Weights of a small image flow-matching model: activation silu.
Rows from block 8, named by matrix and row number. Rows with one number belong to one channel. Each number is 128 + 24 x the weight over its row's rms, rounded and kept within 0 to 255. All counts start at 0. Numbers have three digits each. After the name is the row's rms in percent of the matrix's.
# convs0: first 3x3 conv (model.decb.0.0.convs.0.weight, 128x256x3x3), inputs 16-23, a 3x3 kernel for each
# convs1: second 3x3 conv (model.decb.0.0.convs.1.weight, 128x128x3x3, transposed), outputs 16-23, a 3x3 kernel for each
convs0.7 107:124146112119162135141106121096143158141141136146157095149121106142118118177127114128140148140149125124135127140141150135150143118139159164152164147109095125104124113099135099135123099149150110125152102154139123133123
convs0.8 110:094108108104121109099118113132128123141124107129119096125123111136140126141147129122136130106132152116135144086098101082100089087111090106113121111114109124113118181192204155157145135145123111097091142123110155135130
convs0.9 101:096103118152137163150141108154143124123115160142087114112160118069091085078123130102109128108116128110114100101131199109142163098113117128135117141133098116104129154154132157153095093060068140120093139128111106128118
convs0.10 099:091129125114145131103128088112128123157135137132124118076105117125112108144127111166182158122119118125110086183139134138126137160158154124104128103105114107112104122102117109110120118117104108116099111143142111134123
convs0.11 100:134143114137128083113113094139137108120108111147130123111108080134153163148111135129140126149117129153131148143134113120132155094086117107112139121111157142122169137116123127120091112092078102132146111158150104130126
convs0.12 097:138124137146134147157135132126119124132136174137149166126100104168140096157142114143138080110128086088138122141111143135113170108114138133127169127126119106112137127140127104090112110130102092083157098102139121127107
convs0.13 094:147151128125133123121113103133121153125106097052126065118088082103106145135082126138153112139129158109142153083107124117111117102128113118144177140117125130092082146122164144156117105154119110150179129135116108085116
convs0.14 096:143105086147119116130160172118128153138111112127086126122115103127096143165122115151133133139119105100109086136117127157108112140134155125115181120093175107105193154119153136123126115118109133097140167112124098098084
convs0.15 097:110100098086134145125131112132133134151096108138135150128102092147116140134134157136091116103114152155123110094119167077087115107117100115132116127114114123117156117089153153075089164143098114101109120153108126167143
convs0.16 102:128137161123127137152156089122090115128100118117100124127115091106116153133148087132129119144134116145153108140134132158151117141155180134140123175134113158132135171181144092146125110197202116128120118146101086094099
convs0.17 110:175161146155138117152162105138147115119104108118120098160178134113133118080105125175161136150140118150140107112107109115136143127093122133166175126131139130122177168163158162133137147128139168117140150140102136137142
convs0.18 099:117117119132123113094110118116117134147175131112156112132129137132121109119129117140121130087104118119125115180176112124130176141162162117082092151125056172164123145149123123144126101100136130148131138108123141123156
convs0.19 094:148123098144108088136089083134113121181107163199135114126169143121152109093158146114103102125111079107144147094127116110113137111130145139117099114131151169098121104162207137180170131141121136108116105129134119126129
convs0.20 099:130086113111122145101113138118132134114142129101182115114126138095125178114127133139121146128117151143122125146101094138131102109149124130124166161151123144110099134130123122118132105119163201160121132130088134137089
convs0.21 096:078104128081114129141146145134155132102128095115099108130122137135118103133133116119125108145122091135117109107123136110094143110111146111087065086087095112097111142115083139147106088098095140117088135125121088104156
convs0.22 111:128145123109154117118173185121139150097138110077093138127143131141142116127145140127153153146163161129156180147136137132106112112129118149140135130138171180184183122157148114182177095146164145164150142148121138118098
convs0.23 094:080125119094152096147149110147161145131114124114144103117086076102111151107140172081118130101131158095108120155116134147116127138146135119116120159074115142087137100138116129152156095124135119107142098103153103087123
convs0.24 091:119111139112145172109108150100116110126149124131178110199151108202171132099111100104153142095108127152153103135160116139125131103094151108128107121158116105107132120123147163139128144172141110128106168131152151114108
convs0.25 110:118116147145142125139133148151122147138125146153121100134147112125115090149170171126132157128144135115138119086110112107107125140127126110127140115146154113151148162150140170143152138124122106107114110109104113101073
convs0.26 098:129146127139159145146151167117117102084165109092102137107127126091119120127151143124120131106135135134149125164126071124151112102169170132099131091148151089136094119112094086108110084086114154122129123130158139140130
convs0.27 102:130156124154172141150122087121171177116147175134167177112126112108116107114137130098130151139130150146137136069122085085114105055111143147137115110161104107135105107117099090118102102145179105103081153135100121119126
convs0.28 111:126124131127096133152118143135152120132144148115150155142152141139151147130125087125139101118136121148136106125110133139146107089126110132152125127165150158115111093106155124125134172123168100083048091098132112098100
convs0.29 097:179161117161126133095113113127117093153131110089126135088144116145121071143090098128129126126132107149140109114185119098134116110155121143152180166149159085109149118099110123109137105076180121149164130134136186156081
convs0.30 094:126126105093135097101087104145125134135129101135173102149116089106136117129084116111146103120167168099154106121124121143116174093120151082126156085095153127082119101113124152124076151171144151140166217126164101141135
convs0.31 097:115114108106185115113155125134136123130120140126114138120129082082083096121109137128123112150146124144120131107101123143119165118122110166119105085109120138117124139115093122114099113107084128176143136181088123160114
convs0.32 092:121134172141099183122104140108093104138104106138135141129120093121139122161215159102105125136144158113137147138081095120102131141135132096072074092080097112118094136101084102111160113117148106129163122135096117109115
convs0.33 110:140145143121130119109111132138134115090118106134135142145114117145154123138137124117160141141143121145131116121165165124144132106128123147121126114088106124099136115115126115124129103142118113135163139120155120129176
convs0.34 101:085135111083095104127112146158125129143142106107161121133120101105133131105106115130150156103116114108144109120120097117114099165166110161155128125154132151150147126107113123124097105112114183169145117146171088107118
convs0.35 095:152146106114136131113133132152126117118128105093118129095121132101132158133157161112104122117125109185143114163158131146168160110108149102093083128096084132163138137112115120118111095117128151124140111097111074093080
convs0.36 097:116118141157155159154163176137098104117095083113103095097115125088117125112126086125134145125149137121153116129134120116120084167208123154118118142104084119055112118113141124135111107131098143108083126117118091095136
convs0.37 097:086071116126117173185159161137099119170124138144146138145125117148113090142102109159145121171154129162148140153171156155125110133162087126129171118117171116099153140129108150130129138144111169136121173142150121140125
convs0.38 107:152134122144130107131108080150120125153138138132132134120126126144150154134140133112090114126114132134130124134140129139144142147134131113113112109103104122099078197157132176158141174151133182161155154156152164157158
convs0.39 090:138119120109120114135148210162134159158115110155145106113138160138119153117100096121089143120073097154133126090121118110102141136091136127145100130115113090131159140078171159132120114135151101091099089110122098143117
convs0.40 096:099105170125130163130123109126156132178164147150123147092142157111133101104117107114099074124140127143127150093134150130120118155114128110092121107125094144144069137145123098077102132132100138102134137092146125128142
convs0.41 100:129164142131147117130118065133138097118108121135117139118094113131096119170146133098104156138121134151104101198155076154133111132130121101170097098132141099108104137181163131142106108124125162161144129110129084108162
convs0.42 098:102099138175107124157120142090106113144115122107093117062103127123133150112108096115110114131099111127132136133159123120116110109117130142188109099170155105105134084124115119136094128127108149146115137141099127152067
convs0.43 098:102105159190163146157164150154121109164115130124135143124150101107126086132128141132136167149085110171125137076132116151168101103114109057115133086173108118109137135133126109102117142142132171164135121142151096094106
convs0.44 110:106102113105128151097156100118136120159143105203169115124146106106099125097120105117128146124143171137144138109091090116139128084140107123131156168105123136102130150175182171157153186148185151151153123102098090150085
convs0.45 101:116137095114126105119188128132110112166138129147171150082106106108093088100117140130142124129131117131151135101130128104137139108132147126125153110123145121109100126127150150147160171139161129126127156110149119111141
convs0.46 092:127102113158144158120124126122164043105158090103144152116132118095082104120108092131133130139147096118128086116142089111113074097084099125152174119147156141157132137148160091141163103112135107077118133093070121110069
convs0.47 096:146133116153118130128136127120129122133117121138131131140123070129149138106109138114136135126141124106097063140111113141165106182148153137163124150131094137176114111118128144130115104149129103116133129113129160144137
convs0.48 096:147135148139138135114138116109115118106113081116135122100130119155151167113154187130118141120119134140156162167190126110138118097116120120157138135156145146133112145145126145151146111140132086135164090124137136122109
convs0.49 103:131140138120132146129155145164149105170174123157124091131123083147189094093132137106100133134130103135152098128134102085113144121177175138119104126087091116124135176133154149095128137124094103115115112125090099125079
convs0.50 125:135130130154147133132120110148146145157153145158165165110111112158154139118109102078093105125134127127135126142141135145139133139134125086090089105118099088097095133131137122115113167141128096082056117113085093108104
convs0.51 090:075158131097149115074103106116109113161180119125132113119129098124139151141132095118122129148148165117159128123090134129140146139135134150139110123140111131127176104148148089097142102106128144108164141158207140106127
convs0.52 086:175108132131097093120089084096114154130124133120133128118143155177187124121114097133143146170140104160106091118129142114130128098130098205223167151197124141123124098120086116155113086103136109180118111186133100108115
convs0.53 097:099145096094105092106116107167164112128157137132151149090115192086091162157109126141139126145144163124133151144157122114139112147111073093087152112162146150156122153119107176117110159114147135126094153174109149125112
convs0.54 096:090091112118110137132113143126118110113109120119150166180141134152169139136149143125147130130137084130134121154112069104134136085100130112130155106194157075173145134156150140156104116125113116144117107150130088117121
convs0.55 092:137096120172123115124128118130115117136131132122116125118093157137112180128109130111116137114129096100157099145115155135121142120112132085122101159189116166142124113130132095101103128120153098135174094107109108101104
convs0.56 093:123123142125104123142121132157153091140142124131186205103120150098145132083115096123110120119151094111137151111165149135156150146142155163113089123095150077079140100102099156143093133174104129165125146134122166120121
convs0.57 100:111146143125136178114097115107141118101117128121117143164156176130098131141135103107117129122129124122136167155146123136170162080141145118130119123140130107131115138135125128128132099112123128162121132147128107105083
convs0.58 109:128113124147137143152136117132154132139154134142139136127128139138118116135118106155141138149129120135123132142137102144147109126115086135163150126143144102108118134135098129125094158144104144141112132132136143138142
convs0.59 107:175129125129097134106104178132160159115123189138147173138152132113116116090108122132122122125135118146151113150123106202171111118074095108058077109103101109131077129165136142188159106154135119106126104099111141105127
convs0.60 099:107136110091131122133104117124139114130122131126109087157130164134158119105148103126121112168111125119102123113135126150149136181153115144112131135141123113130089165122124141115156147165157139119208144125106192139134
convs0.61 104:114100133131145166128139130107090128131180120084138130141120104116153121141160133115134147109135141097125126132160163124117158123095104113096120105112109116133129111092139131126111104142144096154177134148122134120160
convs0.62 092:175143100153139099143153092112117137118112124143118139149130127104118124148165133144121130111122127130117088107125123115147116117136116161107107171124105125167142139140139115107122115141110097088098101109142117168129
convs0.63 093:097106117149129167220150110171134115128145106112117117141130159158134153133132108122120131133125130138120125175142088134175141126132109171124177145112104098153242150121129154137095157137107145157109087140155133133196
convs0.64 106:180143152175121133123106109156165155120159141088110115129128149132152154152158173123126120112124125092099109100109118107124108131139127115134119113119127132124103149151131161178140127145141104099100095110090086068080
convs0.65 099:156116166124122165119165112157140165130114111139135119138138113111102121118107153091105122114112118118094107171156118121145138104176143131103100158118114099102089139172126111146138124139115148110142104115120105188173
convs0.66 093:159135101135141121133096171141118131136134125108141131092151165156148132109176159130122161140139119121152147150127130114105128147156174123112134099089125138112122132103144138136129113128166170113113161174136119147128
convs0.67 098:126145163117152157123138139128112099145118116106145191109136133149113155129128116124139129103154179144128143118087102151135132125136115149131136162111108148120103104141151163172181119139120127099133132125155121148163
convs0.68 094:122114084132119102130131150106131099114158175129126178147112105128112087106142163109096139105135131104172125079122168166157122172162103135110107164138096162209117109096120115119123104138084154086127179151141183109105
convs0.69 105:123162138125157166129153137164110158140107086139118126129138147172173194124133141112125118124142148129128118126124127137150123118151127137107123106133119083131143102132139116110091166154095116109147166169080141173149
convs0.70 101:147132135138122111111097084122105102120135127122133119123122135088092083105151105089105107119135094133133091106141145136122110068107123132128126099114109071136153163146132172151138132197143097111136116107132115129149
convs0.71 094:096168140107163121096149123154152167154112130124115136143151117117177133113100135138165147121148137097118141187141151131120122098132107147147104120131169132120151103138100178158136102141131144129130135153160130085153
convs0.72 095:160164113140150132078129115111133130144130128106093140141123117107081108131100096119122149125137105135141113134125140151158112175170123136169160143141134101117146113122151117096120181138120136166153128127095117143137
convs0.73 104:136145083136121094129090087128098125100127137104140143165163132140132101126142129149148135128146142138133150089112153115120145125120141098106086114163092075119117130113119163164112113127129138134133119172141089125099
convs0.74 102:137151123117165172093113147107161097122143118110108136089151096091127101139155132094142131111125134103127154120167106137140101140127120123146115111127155111100129134126099103103114115126144098103141124127159140162160
convs0.75 096:108148135116128152125130108145119109157130115154100128093073129120120125138107110133098109129136130117163153121140148137173172113110132124111138143085121104063119143172132128109117095108147105090137095103158098099118
convs0.76 103:124146107130166141128146131136127133079116153113094072118083132138146188164126151100114126148137114125137130124127111125142128120131124174136133119112125128156122111116088100151113174178098119121103129127158122114156
convs0.77 093:129124094111132114171165130121098134111123115091134147131110072165149118123116134147157114108139151132120096107141148124147140136131165095139143154153077194154114111099124113100106135150141135082115126065092155077086
convs0.78 092:156126128121129100089156121114093142107171153111117167139086093151131129145150095074093110122140144119112101130101105133114106099173142139124111099153078116144120172116114125147138128135106118126112161121076100102114
convs0.79 106:109131142098103157086117118127117088119092094106093112127109090123124148133129140156133126128143136114105078113128073114130077111127110096125081145134128102110127121117115138099139157129125128110088130138102093140123
convs0.80 094:111096090126132099124101193156110137147099133149148120136128138144144141080107132149132154132100143132124164113124136079108150112107115128098111139145123154124137105114138121129135119135152125089070148128078156200146
convs0.81 110:129148175131136153165151140143151130126131145096129114132110131125111178121117141102126113114132135127143132145116129106094100091130117133125136148127124142085073106170130098178113098125152096133173110124130140132123
convs0.82 098:190108106114119125143148125126140124127145144122133136099118092143119086108100106089119097125186125133110143161134133140135167119104125136122157115143152142134100141103094175111103106116140108109132130153139093145168
convs0.83 097:096096122119121121129117110142093094111100136124146136142139111158117131152133152140147094118128120102098155093176167132142115114135129116094159144116154143117095114136149089105110168112113125112111084109157097127163
convs0.84 098:106106148110074113150131125107098168125108107131103125123137139148153128151138150112150141139164160139144096141094129156152106144187098119130071140140068115116047102124178122134169143143171128113079146140110181114133
convs0.85 112:102134127113137155144129157120112094132114145163118145122135080111139101146099078141128139143124158160132113101144128146136159133114117174149139140134117173126068129103104150125128138114104103124115135139146154142126
convs0.86 100:160125113148117146123120139145144118126119050164143163132134159128146144126161185128116114143115126122119096093115099152147138141147201149131122166138110157136117162127076119163136084120089139133122130147157115139134
convs0.87 098:128133151145144157126125114128152126171160103092102178146130114114126075112119111119127148090105148093093094135094124151114142131124130153102089127084097133091096154148111109137097090111150117133137145121111105095059
convs0.88 114:169152143142160160133164174104131172099134169102123113161156170164152175149130150126137141134145146110117103124116114107097112081102083117111102100111102109118110092076077090094067092138112164148157170172158132149152
convs0.89 103:116111122132143119105141090148117153173121100142118124115124121133127119162164146118125123121117122125141113141139085168165072120136103139131102146147133135125147120080087118111098146125160133098138112105146140104108
convs0.90 094:158120118122140157108142152083093130113174169132119092127118125119134094126095076145157124142147113141137132132111130152110090131124106136139144080101183100109131106124174110116113151118075130131165136154130163118121
convs0.91 092:131130168149120138156126097124157121094181156128140124120146152111102061116135114118127144131104123111129147110140184101142178131147100176147099157111095138115124122124084123159120072124109105106112140142100198152128
convs0.92 101:132126108131139133139122113130123130138137143123161147126096122169131115151175167154131112156143103124120132123131129128147142156135143107096092124155175193149144072109117083131127169220149145092107103122097140189148
convs0.93 096:131140125141166160124194155112139139106112124162142083096134178102131111098083104129138107127138126131140108136155137127156156131182158078077140118093107150114113110142157112104122136130109108100118124110092091139143
convs0.94 099:103110120128131114127124107116130157118145140153127133157163125085113146121080167144120110119130096106110100101140130134161152153119130126181149147142141154120115129141144135131058064093067115117120160129109142132172
convs1.7 084:079114108095162143143143162097151102192107165146117129151115107148107103106139129098110145125144092094134088136134135125118149180112111134072136105114132147159122112129114134125083161125133113110131145170140138105131
convs1.8 023:109134107084129115115122137093112116116155150138146151081107164123136166132156164127086098098084113092128136109103136116115130142098107129124119125122146127156154142135135138101139096107145091134113126144154081093137
convs1.9 113:135092124106153104164172086128131096096116115123155130116175109143128094115162121117090117110108130154126129158123109102120156135114145126136125122124123119103137128122157127109096124209135118107087115074148125088126
convs1.10 107:112106123151145075104138144120148120136167131153086136118129155206080111174117118106090118122133124078094120122118095085131100122184187101109103127120126131081088135122138110107153140128100140104116160123105153144158
convs1.11 101:142103122146133124078089096082135143118118115138128143165143099127153128133116123156094105121108159133098092128104118136125131093158114139123118150125104139144139102109168122107103150133156131125140127112128151115124
convs1.12 091:135147153147142143152163172146090077183128163116059154156103091132108077160142159084169123127150103085134145149119150135115124152102132153119151131168121156141080084150102129115116100093085102098097149177125113128124
convs1.13 123:157123153115098124155097122153153108149173132087079149110142136143116122139160130171137105135157150129093113146108135169147130161132136090094128108127127077113170105114124145120136150115149102160146137074147110151086
convs1.14 100:152120084144127146119137122110151169167121155118128150097149167101149140097155126149122113130134129134164138130159130129156143109118128166139139173129131130157163117130115114125154109107171100133109117060136123137085
convs1.15 107:087128159135155094106112119150156108151100147106084066165149101093104101079100130142129127107143120134117110120118179122095150133171145136112112129105125060144152151185133100093147095100101140118128125105145154130135
convs1.16 097:149175176112116104128135131132154162120105162135135129153145138175146164104133116154149132152120135144134109112126163134147140100109145131109136154154107131166187152121149143156149138142125153206169101138117123153119
convs1.17 079:108127124104129130140151134114124111093120117096110122132086106139123103127185136140113116103126111142136153138156124161106120120113167110130169151116119138144123139140105159162104120148089103111140132136136099127078
convs1.18 092:118133134136128124120128133070104165112117153170141136110136153135118137134101112089133141125095113157137118150156165124138093146128085088101173148119109169135138177175106119133113142133141112161153142115162148159124
convs1.19 129:133149168091127152152156169098117145096130115116138132148121120109114117093108091122143128082122118158130167117141176137147113128129104174139115195124069180130131099126147084089110120101093165105111153159152172162106
convs1.20 113:139119104099140132156106094134177184141140110134124112145124121142113100126122166103114187098095157126147180129088139128122143106104135174139182138125096125092127144105114123140152099131128138129129129129114108128134
convs1.21 099:105146111152121131124111148109063086120122079128113115145139131106117175138132175094135101092151138129112138156134116127107114088126130174136126133156119134139131106114141112131165123161135151153152113138129109112093
convs1.22 070:111127115160118094127124120119119177093128153109137127147142123160155133148133134105100125107101123112127156111126115138136163144109080126131136148136114106137102119125131084120166167166108152180134050156129133125081
convs1.23 111:122081119159157114161152144128083094130152134183143121124104135118127151143137128130137126132120100083118092132119063140127121147126102092126135095114124096127099159107142130128159169134135097149153127106124157125099
convs1.24 143:104121119108167132133133063114139111114137148106095132163175180140112076141090137104129116142128146185104130167159151166108120125118188130111123092115101121105126134172128169134136143197122153129128098157096132109086
convs1.25 057:139154138136164137121119117118152116106170138114144168158150159109119166116116126124128118118102105161137107095116110115151169131079171137118083094123109139181151138142167148142132149142105133093097177100126136115156
convs1.26 117:164161154106137150159110151123126136137168137140138171135170102100115086083102078139157145108137118137163118128133124127095165134137125128106151103088112131121113096120127160144094166155137134141139134165106134154131
convs1.27 066:176129144105124125143116146166134131112104140117087166095106184137080153140097109091128116104136134154139142099137127091108134122143178153102208164104138088133148146148154162175130119138165127145129151141158111118123
convs1.28 086:135138119141126102098118152125093098160103122136163103139115154111137146102088192131112125148111116159132133126154138125143099151117141119185152092079129134112149080129118117099160129144100098106173140108120152149145
convs1.29 102:148121129129148128176136137145104122112084143141158129112132084141149116113195145115130153129080125178139174132117139103125129112091134121109111136092111105153137157136135163126074123124154128155110140133109136183155
convs1.30 120:135144110101119108111133168085111110136100106123152139112109121116133082151088104113115115139132143106128118169113106130131102105066095150127134119134116128117082122122144139096112089132080104099153126131122140123122
convs1.31 120:087122192126129146120114128096129154095108084130123179140112128114112142125111141141159172135131156120084095153108109158135147108154118107158129108098104114123089125131133134136136141114105122129144116097136089126112
convs1.32 125:127119089112160100101107108129125063123127106172110160123099128146132137098105108170123117167149120143117207156123111119128110151204142143120131099118143089136117133127100104127124130088109142137170109108166127129166
convs1.33 089:133129118126112139109126148126136089136117085085096088082109092106086133090106091134088119144134091170114136147138108177157104149110095122137093137169106149147142150116114106123165071133138143124144128127101113119172
convs1.34 107:103129149102125121112150109159130101110088127122103153139132151164118119156154153105109139097149133105157115131118167144146169172178092105146131118123123143125128154106100114122138147131123095118145095095120095172122
convs1.35 118:153125156166121110149149132150098167147119123135150072132105140145116099158170125163132128151115105113093085117114089127135133097124155104116125188122078100083138151154159166140176150132091095121133129120188141112152
convs1.36 097:125118156092118143119118135073085094105134123107138106099116092138140168148159120128096138138111103143145109146139177074131129174124125101112116112090161115110130147135145141103128133105138111150163118084203126108154
convs1.37 107:137114106108185170142141155140119129101122151165128105150145135142145131101153140147160110131134133125096185134109113090090124093095088131129171156151127120108112114137174110113115074128110183166133091171164074107141
convs1.38 030:189137140146151096111121110098117146139111128164156153121097098102117090138177144183119096184154135194151157121131161137134181125088151111117160135123158134131135143122137084116135144146142153149147154142116130134114
convs1.39 126:147065086098131140153127104102078118138154119129158106115179113160152146097137134132103114126144119135154142106141144082156156137121168109112155114114131125093134102126176098124130107145129120126083145126165140161179
convs1.40 113:125129114137115112194125148117119131104131154112094157092101106102129133109103141105125139147112150151126110129161137104113098098091121135138160114127172093139114161159116128103081133115118129141185128111161155101079
convs1.41 099:120145096157103110143117078135128132125162133085160086152149125109140132095125181215125126125115170116102133140098144126148133172157150137138101116142124115140107127174131126161104172182111125121116112129150156116082
convs1.42 093:154131123120160149146126097151081116146122119137132086128173135097112103138142096101113122145126142134168123155123073127136105131131118112136108084147144097155135234140093158150122162145143183121081108152149119147103
convs1.43 126:119114186126151093144175118121150150108119091164111125142138146109157119092172147137162181151116129134096120101148091124118126144118133117121141142108124147133118142107106122103144110137164150111147136127083115145087
convs1.44 075:138152164155119108114110120168112142145119140103148133145120136121087148158156157151120160162171145115118118086102151136175139150131048133146121159192166126149130136140146144156150172131111097139123100143157117132137
convs1.45 065:136180125159153145180152106133126141142115172114122146142112129164117146111122139148141107116097108122095098114156145141173143125088128134130141119114109173119122114145104118103148154161135149160124135130070111122146
convs1.46 114:124141141089130124107123120128083112142128141139134118133130116155155098167135078179141131141160112096185143121136136104095127123127126126126161143095139089120116112140137147110137179141083147154121151167134091190133
convs1.47 101:156143134115138103124129135075155116168130142086117107157133111122114132138104171144153127138116131120056157152142134150143135135126152083130136116188128173123177108119137152130139116169134123112121137120131111123156
convs1.48 106:111147088156139134104129149100135123139074176111146120146141102141151108125113122138106142124125141115116135081111148160113132121137097086128117118131134127124109109108126107130138099127121154124121145123135174127187
convs1.49 079:102129140139121141168151148163112129145125109103149120149164157120139128093152178155136144101133141114140134178129107138123098159151157101099108146106111180149145157121131134135096144093135148134133140131122087109131
convs1.50 032:154118107148107116180155129117132113139132114133099097147139143147138112153155098121116136122149170152162191119115110140125092113171164145155136132148163104122145130149156121163177072083120124110148152120128158154150
convs1.51 107:115120113135125128128103136134121116082133129122154151114166127119098135172148114157104127134139120138156131152120169169092122118161146123095130132144207063124118144065081150138127113101173145145116111174085140125141
convs1.52 124:137112113156102118079135126084104104165151123072145115099131170103113098123082103113134129102136142098123168130117109139121132096102068110126111103089071090110143126162127095115132156138106114132088138108184106172182
convs1.53 093:143136137116120151131113149135179129126099144133102132133143153100069119127116076107128111168160131115126126171116126174115125143153134127108131127117119108117132157175136117138090132113115150153135158127129132134128
convs1.54 102:138144150119103173166130205151168156138141143125132185114188126125112149146137146140120138152128132152140114159181136128154128161116104111144154145129159134137129117098088119132136125131165145087118133101108130083109
convs1.55 122:211171129099113120157123121133121109166136104107143150127133133154111149130110151150117179145164152124113091112122137129113149134133124119157140116129101140164111090120166115106165120125134116126140157106172123116106
convs1.56 129:100068117120118164098137146159112101115102080148146167114112145112122091104129125117145085113177150166116151093133105135136150173130160140136147136135107146114118112130134097098120126134103104133119156128128110124097
convs1.57 100:144108076116073069148135125171121138128093140117117120162124087115124148115120137100117151136116163125103147145081150107113160084131110117124127134129109123109085126084087177106106180151134126125102136122143151114110
convs1.58 040:084116166071107166089107170094084099148135121137129093103147182097132146113125121132134161132143168114152172142115116108111115128103092101114120106094091138107159147130130185146100169123098094134148143152148142137109
convs1.59 077:170128105135119153110160180134147127148157138125076143117118107122119197160135128134138128101081114128098129130132134138149128149111141115108117125136145161125110113161117106123097149113117117125141118104101085133154
convs1.60 096:118135137154110123172107155130143126177131138090128155141112116099110177077121141089140140134160102142075129155138108126103154114110143101102101131132144103140113139185136162151067114142127144142142145152152143144145
convs1.61 090:105150124088134149158126141137154146115095094102162128083139127121093120122098111079140098057112072092126094135114125147106112189107097135095109098109126121137147103060100119113125132144145159124117121123168107169124
convs1.62 115:072110103142121108115097122150098131126074117148093102098120120149139144136142097161176131145104124167141192165115098165109095166174128170151118148136119138127139185167125172122139140102125118139133133119133153124156
convs1.63 124:147145134110106167119117135170111109142127095142111142097117124121108206126134138159157134099122135192181102197166158147105100123098143153100092126126134105100093132135120116157165116131100139160141149085107148096180
convs1.64 049:151149165101116133145132150132122134115066096171145170149119104120107126102141166127124164139114096139140106135145127132078121119054083084115172104102115180122132123173186130165156095114110151149107123102065131106066
convs1.65 112:124134101115134137141144112124109147142123145158138137140144116106116122133140112154152150079164144157075085180100124136151156147166124102077117105135136114102140066094109136137127116102109106124167118148140149135088
convs1.66 105:131176167070127116115105150146164137125078152095142164136128146154127155124132107091145146115117150116147156137162118116079088117126169076110103097142131144133147111129154143101129143121161157102128132107085091156133
convs1.67 085:144114147125147122149167134141136090153119124116142167142098167137113142118087124099149170135125173104106160093100148115161142091142141094148166148106168157135145120147134079151135121083046152141131141094104118134141
convs1.68 120:099099131091175134151114084115111179106099099136130114110129105084124098112137116144115142103098166117134107112163134128139139123102144147114130096139128123128158204082157106131136146150115139102146123114150124128088
convs1.69 074:133128155144127108150124085162110114161130143113142092126128136124088094109173136081149117119159128113103132149087124124089071103158159122125146155150116134156100141132113119149125119123130085091130081111094124149140
convs1.70 110:156152122122121123101111093155130158167077168143086174088115102144107094103094093101104142104140155145100164136096134119157108183184120098141134167121093147137103099135090122104080126120117176138163134164165148140162
convs1.71 097:134133133112119136138119116127132125115098123147164156110174113094098107093134123091145166125143128109117149107107093149159133134116152138108140115127100104171089119147159102075123101133150124129116126150127148148142
convs1.72 097:128113149166102130134101110097137109132123156132127126126119089127131127133181092144122085116098120145126124126140122115109126126125187122137148112132117085127128151138123113135125120158117151124097133111102133123116
convs1.73 051:138147096168133117169165155139135161142128093129148120118161154088116106113114134154129097145157131150086128130149138151152122147121092161145123146130094116131124140171186097138118108149105154125123130139096097141126
convs1.74 093:135140113154115121149151108126120138123128118125089123123120133136144108115111156117149108142105105118130111135118145158138106115151121115151148146138100146144145096129129094094180126156103163152112110105163093085140
convs1.75 112:133158137113095109150091134093103122101104145154110094096106136127118091119147094075143145125130096144103137145160119082146159173128164152116139111113112144119083133182147131111156120138153109137133106113136137142143
convs1.76 077:132104120152127138205133106095137128137136134140125129084092110102164118203133128094141137081107138121135157127121140169112128151125102097153138046127155092122127139085124129097081156161166161131088144108093144105111
convs1.77 131:141082149114119156106177187097119112142134105147158124134119140147115128121139120122109096119125156103149116114097121119135149108103093118097074118113075086104118092115129109138169122135152128135176145156095199163135
convs1.78 117:119154152106146125129160234139112112179152150129139122175145186198101143124110176120144162104114151133103129165124104138131122134152105141139130138134134129117122161117091108097139108120109161198126136113106128110121
convs1.79 085:146105119133148161089099093103156153124129138152134076146103131130144120093110126122110146145123135135128156098127105126136119088079105128086113143118122103114137060115127160125126137135162112099103158144100112139143
convs1.80 126:139117118128092099142104116146088144153145144103103101128123094134095160144085127153145121120114144097134177124143120157125157094090143123127151180146108111141152094181136125136092135094102098106128111155130087146108
convs1.81 084:101095166097104128122091098151131159148164097126129078116146129146117106109135105142101100158151125171136137132102136136118162177106157127155162143150135122156128139122076091146109097107157132147111160123154158113123
convs1.82 105:115123097139117103105121155110091167122131140125152169124078118104139146102121138137081087120136126136152083135165101127127096147126136104148143168161132092106092123103124151122167123102166144147168159142160116179123
convs1.83 108:117122133093183129118117115121167128148132091119152150160098117128140118147131091206101096076114100138125139130102132132126091156157140110101074156121117135097073149133139103098126135104122113120152091099136109095128
convs1.84 107:132102165111113121108174129116119139128148130155087136138129147115104130155163148098096127139123093106115137110103152091111107111106081151165109166118129133116105149094118155131148150142166166159138114127126164157112
convs1.85 087:139118078086150127108106087108122137127111116135116149134131076116133089105095131115088140128156174121128146134131123140089118117099117095135105104130169089142086119106116104130121126152164082115152139109112120143102
convs1.86 099:152118142113124119115148082137158127127159107094140124137114065111132133148180132135143145133141151161128138132146176165146122127098134122108123128167169116125117129117110133118088129145134106119088112085060137130157
convs1.87 124:139180126129148153146168118127136118127112122165110118159134115164118102136114165113111173119134109171113137145117111138140121157114103126137142126126159119123129150119098096112088105116161105113104132115155135123078
convs1.88 041:144180168126154156126111145120128140109135134125135131172143139121112157095100149159153137170148137180132130113125121130101130136131143126153189135177159119165180102114123142136152137165118169154116124115081107099095
convs1.89 100:128111079107130152165174137094140075159125103120182085131097151120118145107138109118157083122145108123119091129089135131130135115095136127135129118138127120129075121152150106140150140129152105104144127109124135138131
convs1.90 116:160111154110085121139144146106143129136097166097132138122120151127111174099147140105088117099121163180182116189143129124153111119106133111143138136125105147125105128167135142146171148168148149142120140152139105172139
convs1.91 128:116136150132118165124115200129161104151117101111141175191165164099153163157128101099112113131104104187139103185145193106145146142109123089138104112103104113131128115139153136129088144090102140139184132113163143115142
convs1.92 090:163114110174144146141117116130130125133119113122133129159153096075109121125117097105131135125145123147154103136075100111112066131136116137122125107157144157144113143160107158136134115146138150113167131133118134123123
convs1.93 104:085152168156126097165123095145163145130106132073160117124117121129132161115153151094143157120121127158111084100139137120151120138122108082103132139123150112148194162098118103133127089112117138114152172118131144125141
convs1.94 117:168140128161123158122101118192152122144138182138107167151139151148156146113140214096126145109149119147121134126149161157174121133144113149133104132107120183107116126102149152128128124151089113105145142097143138126136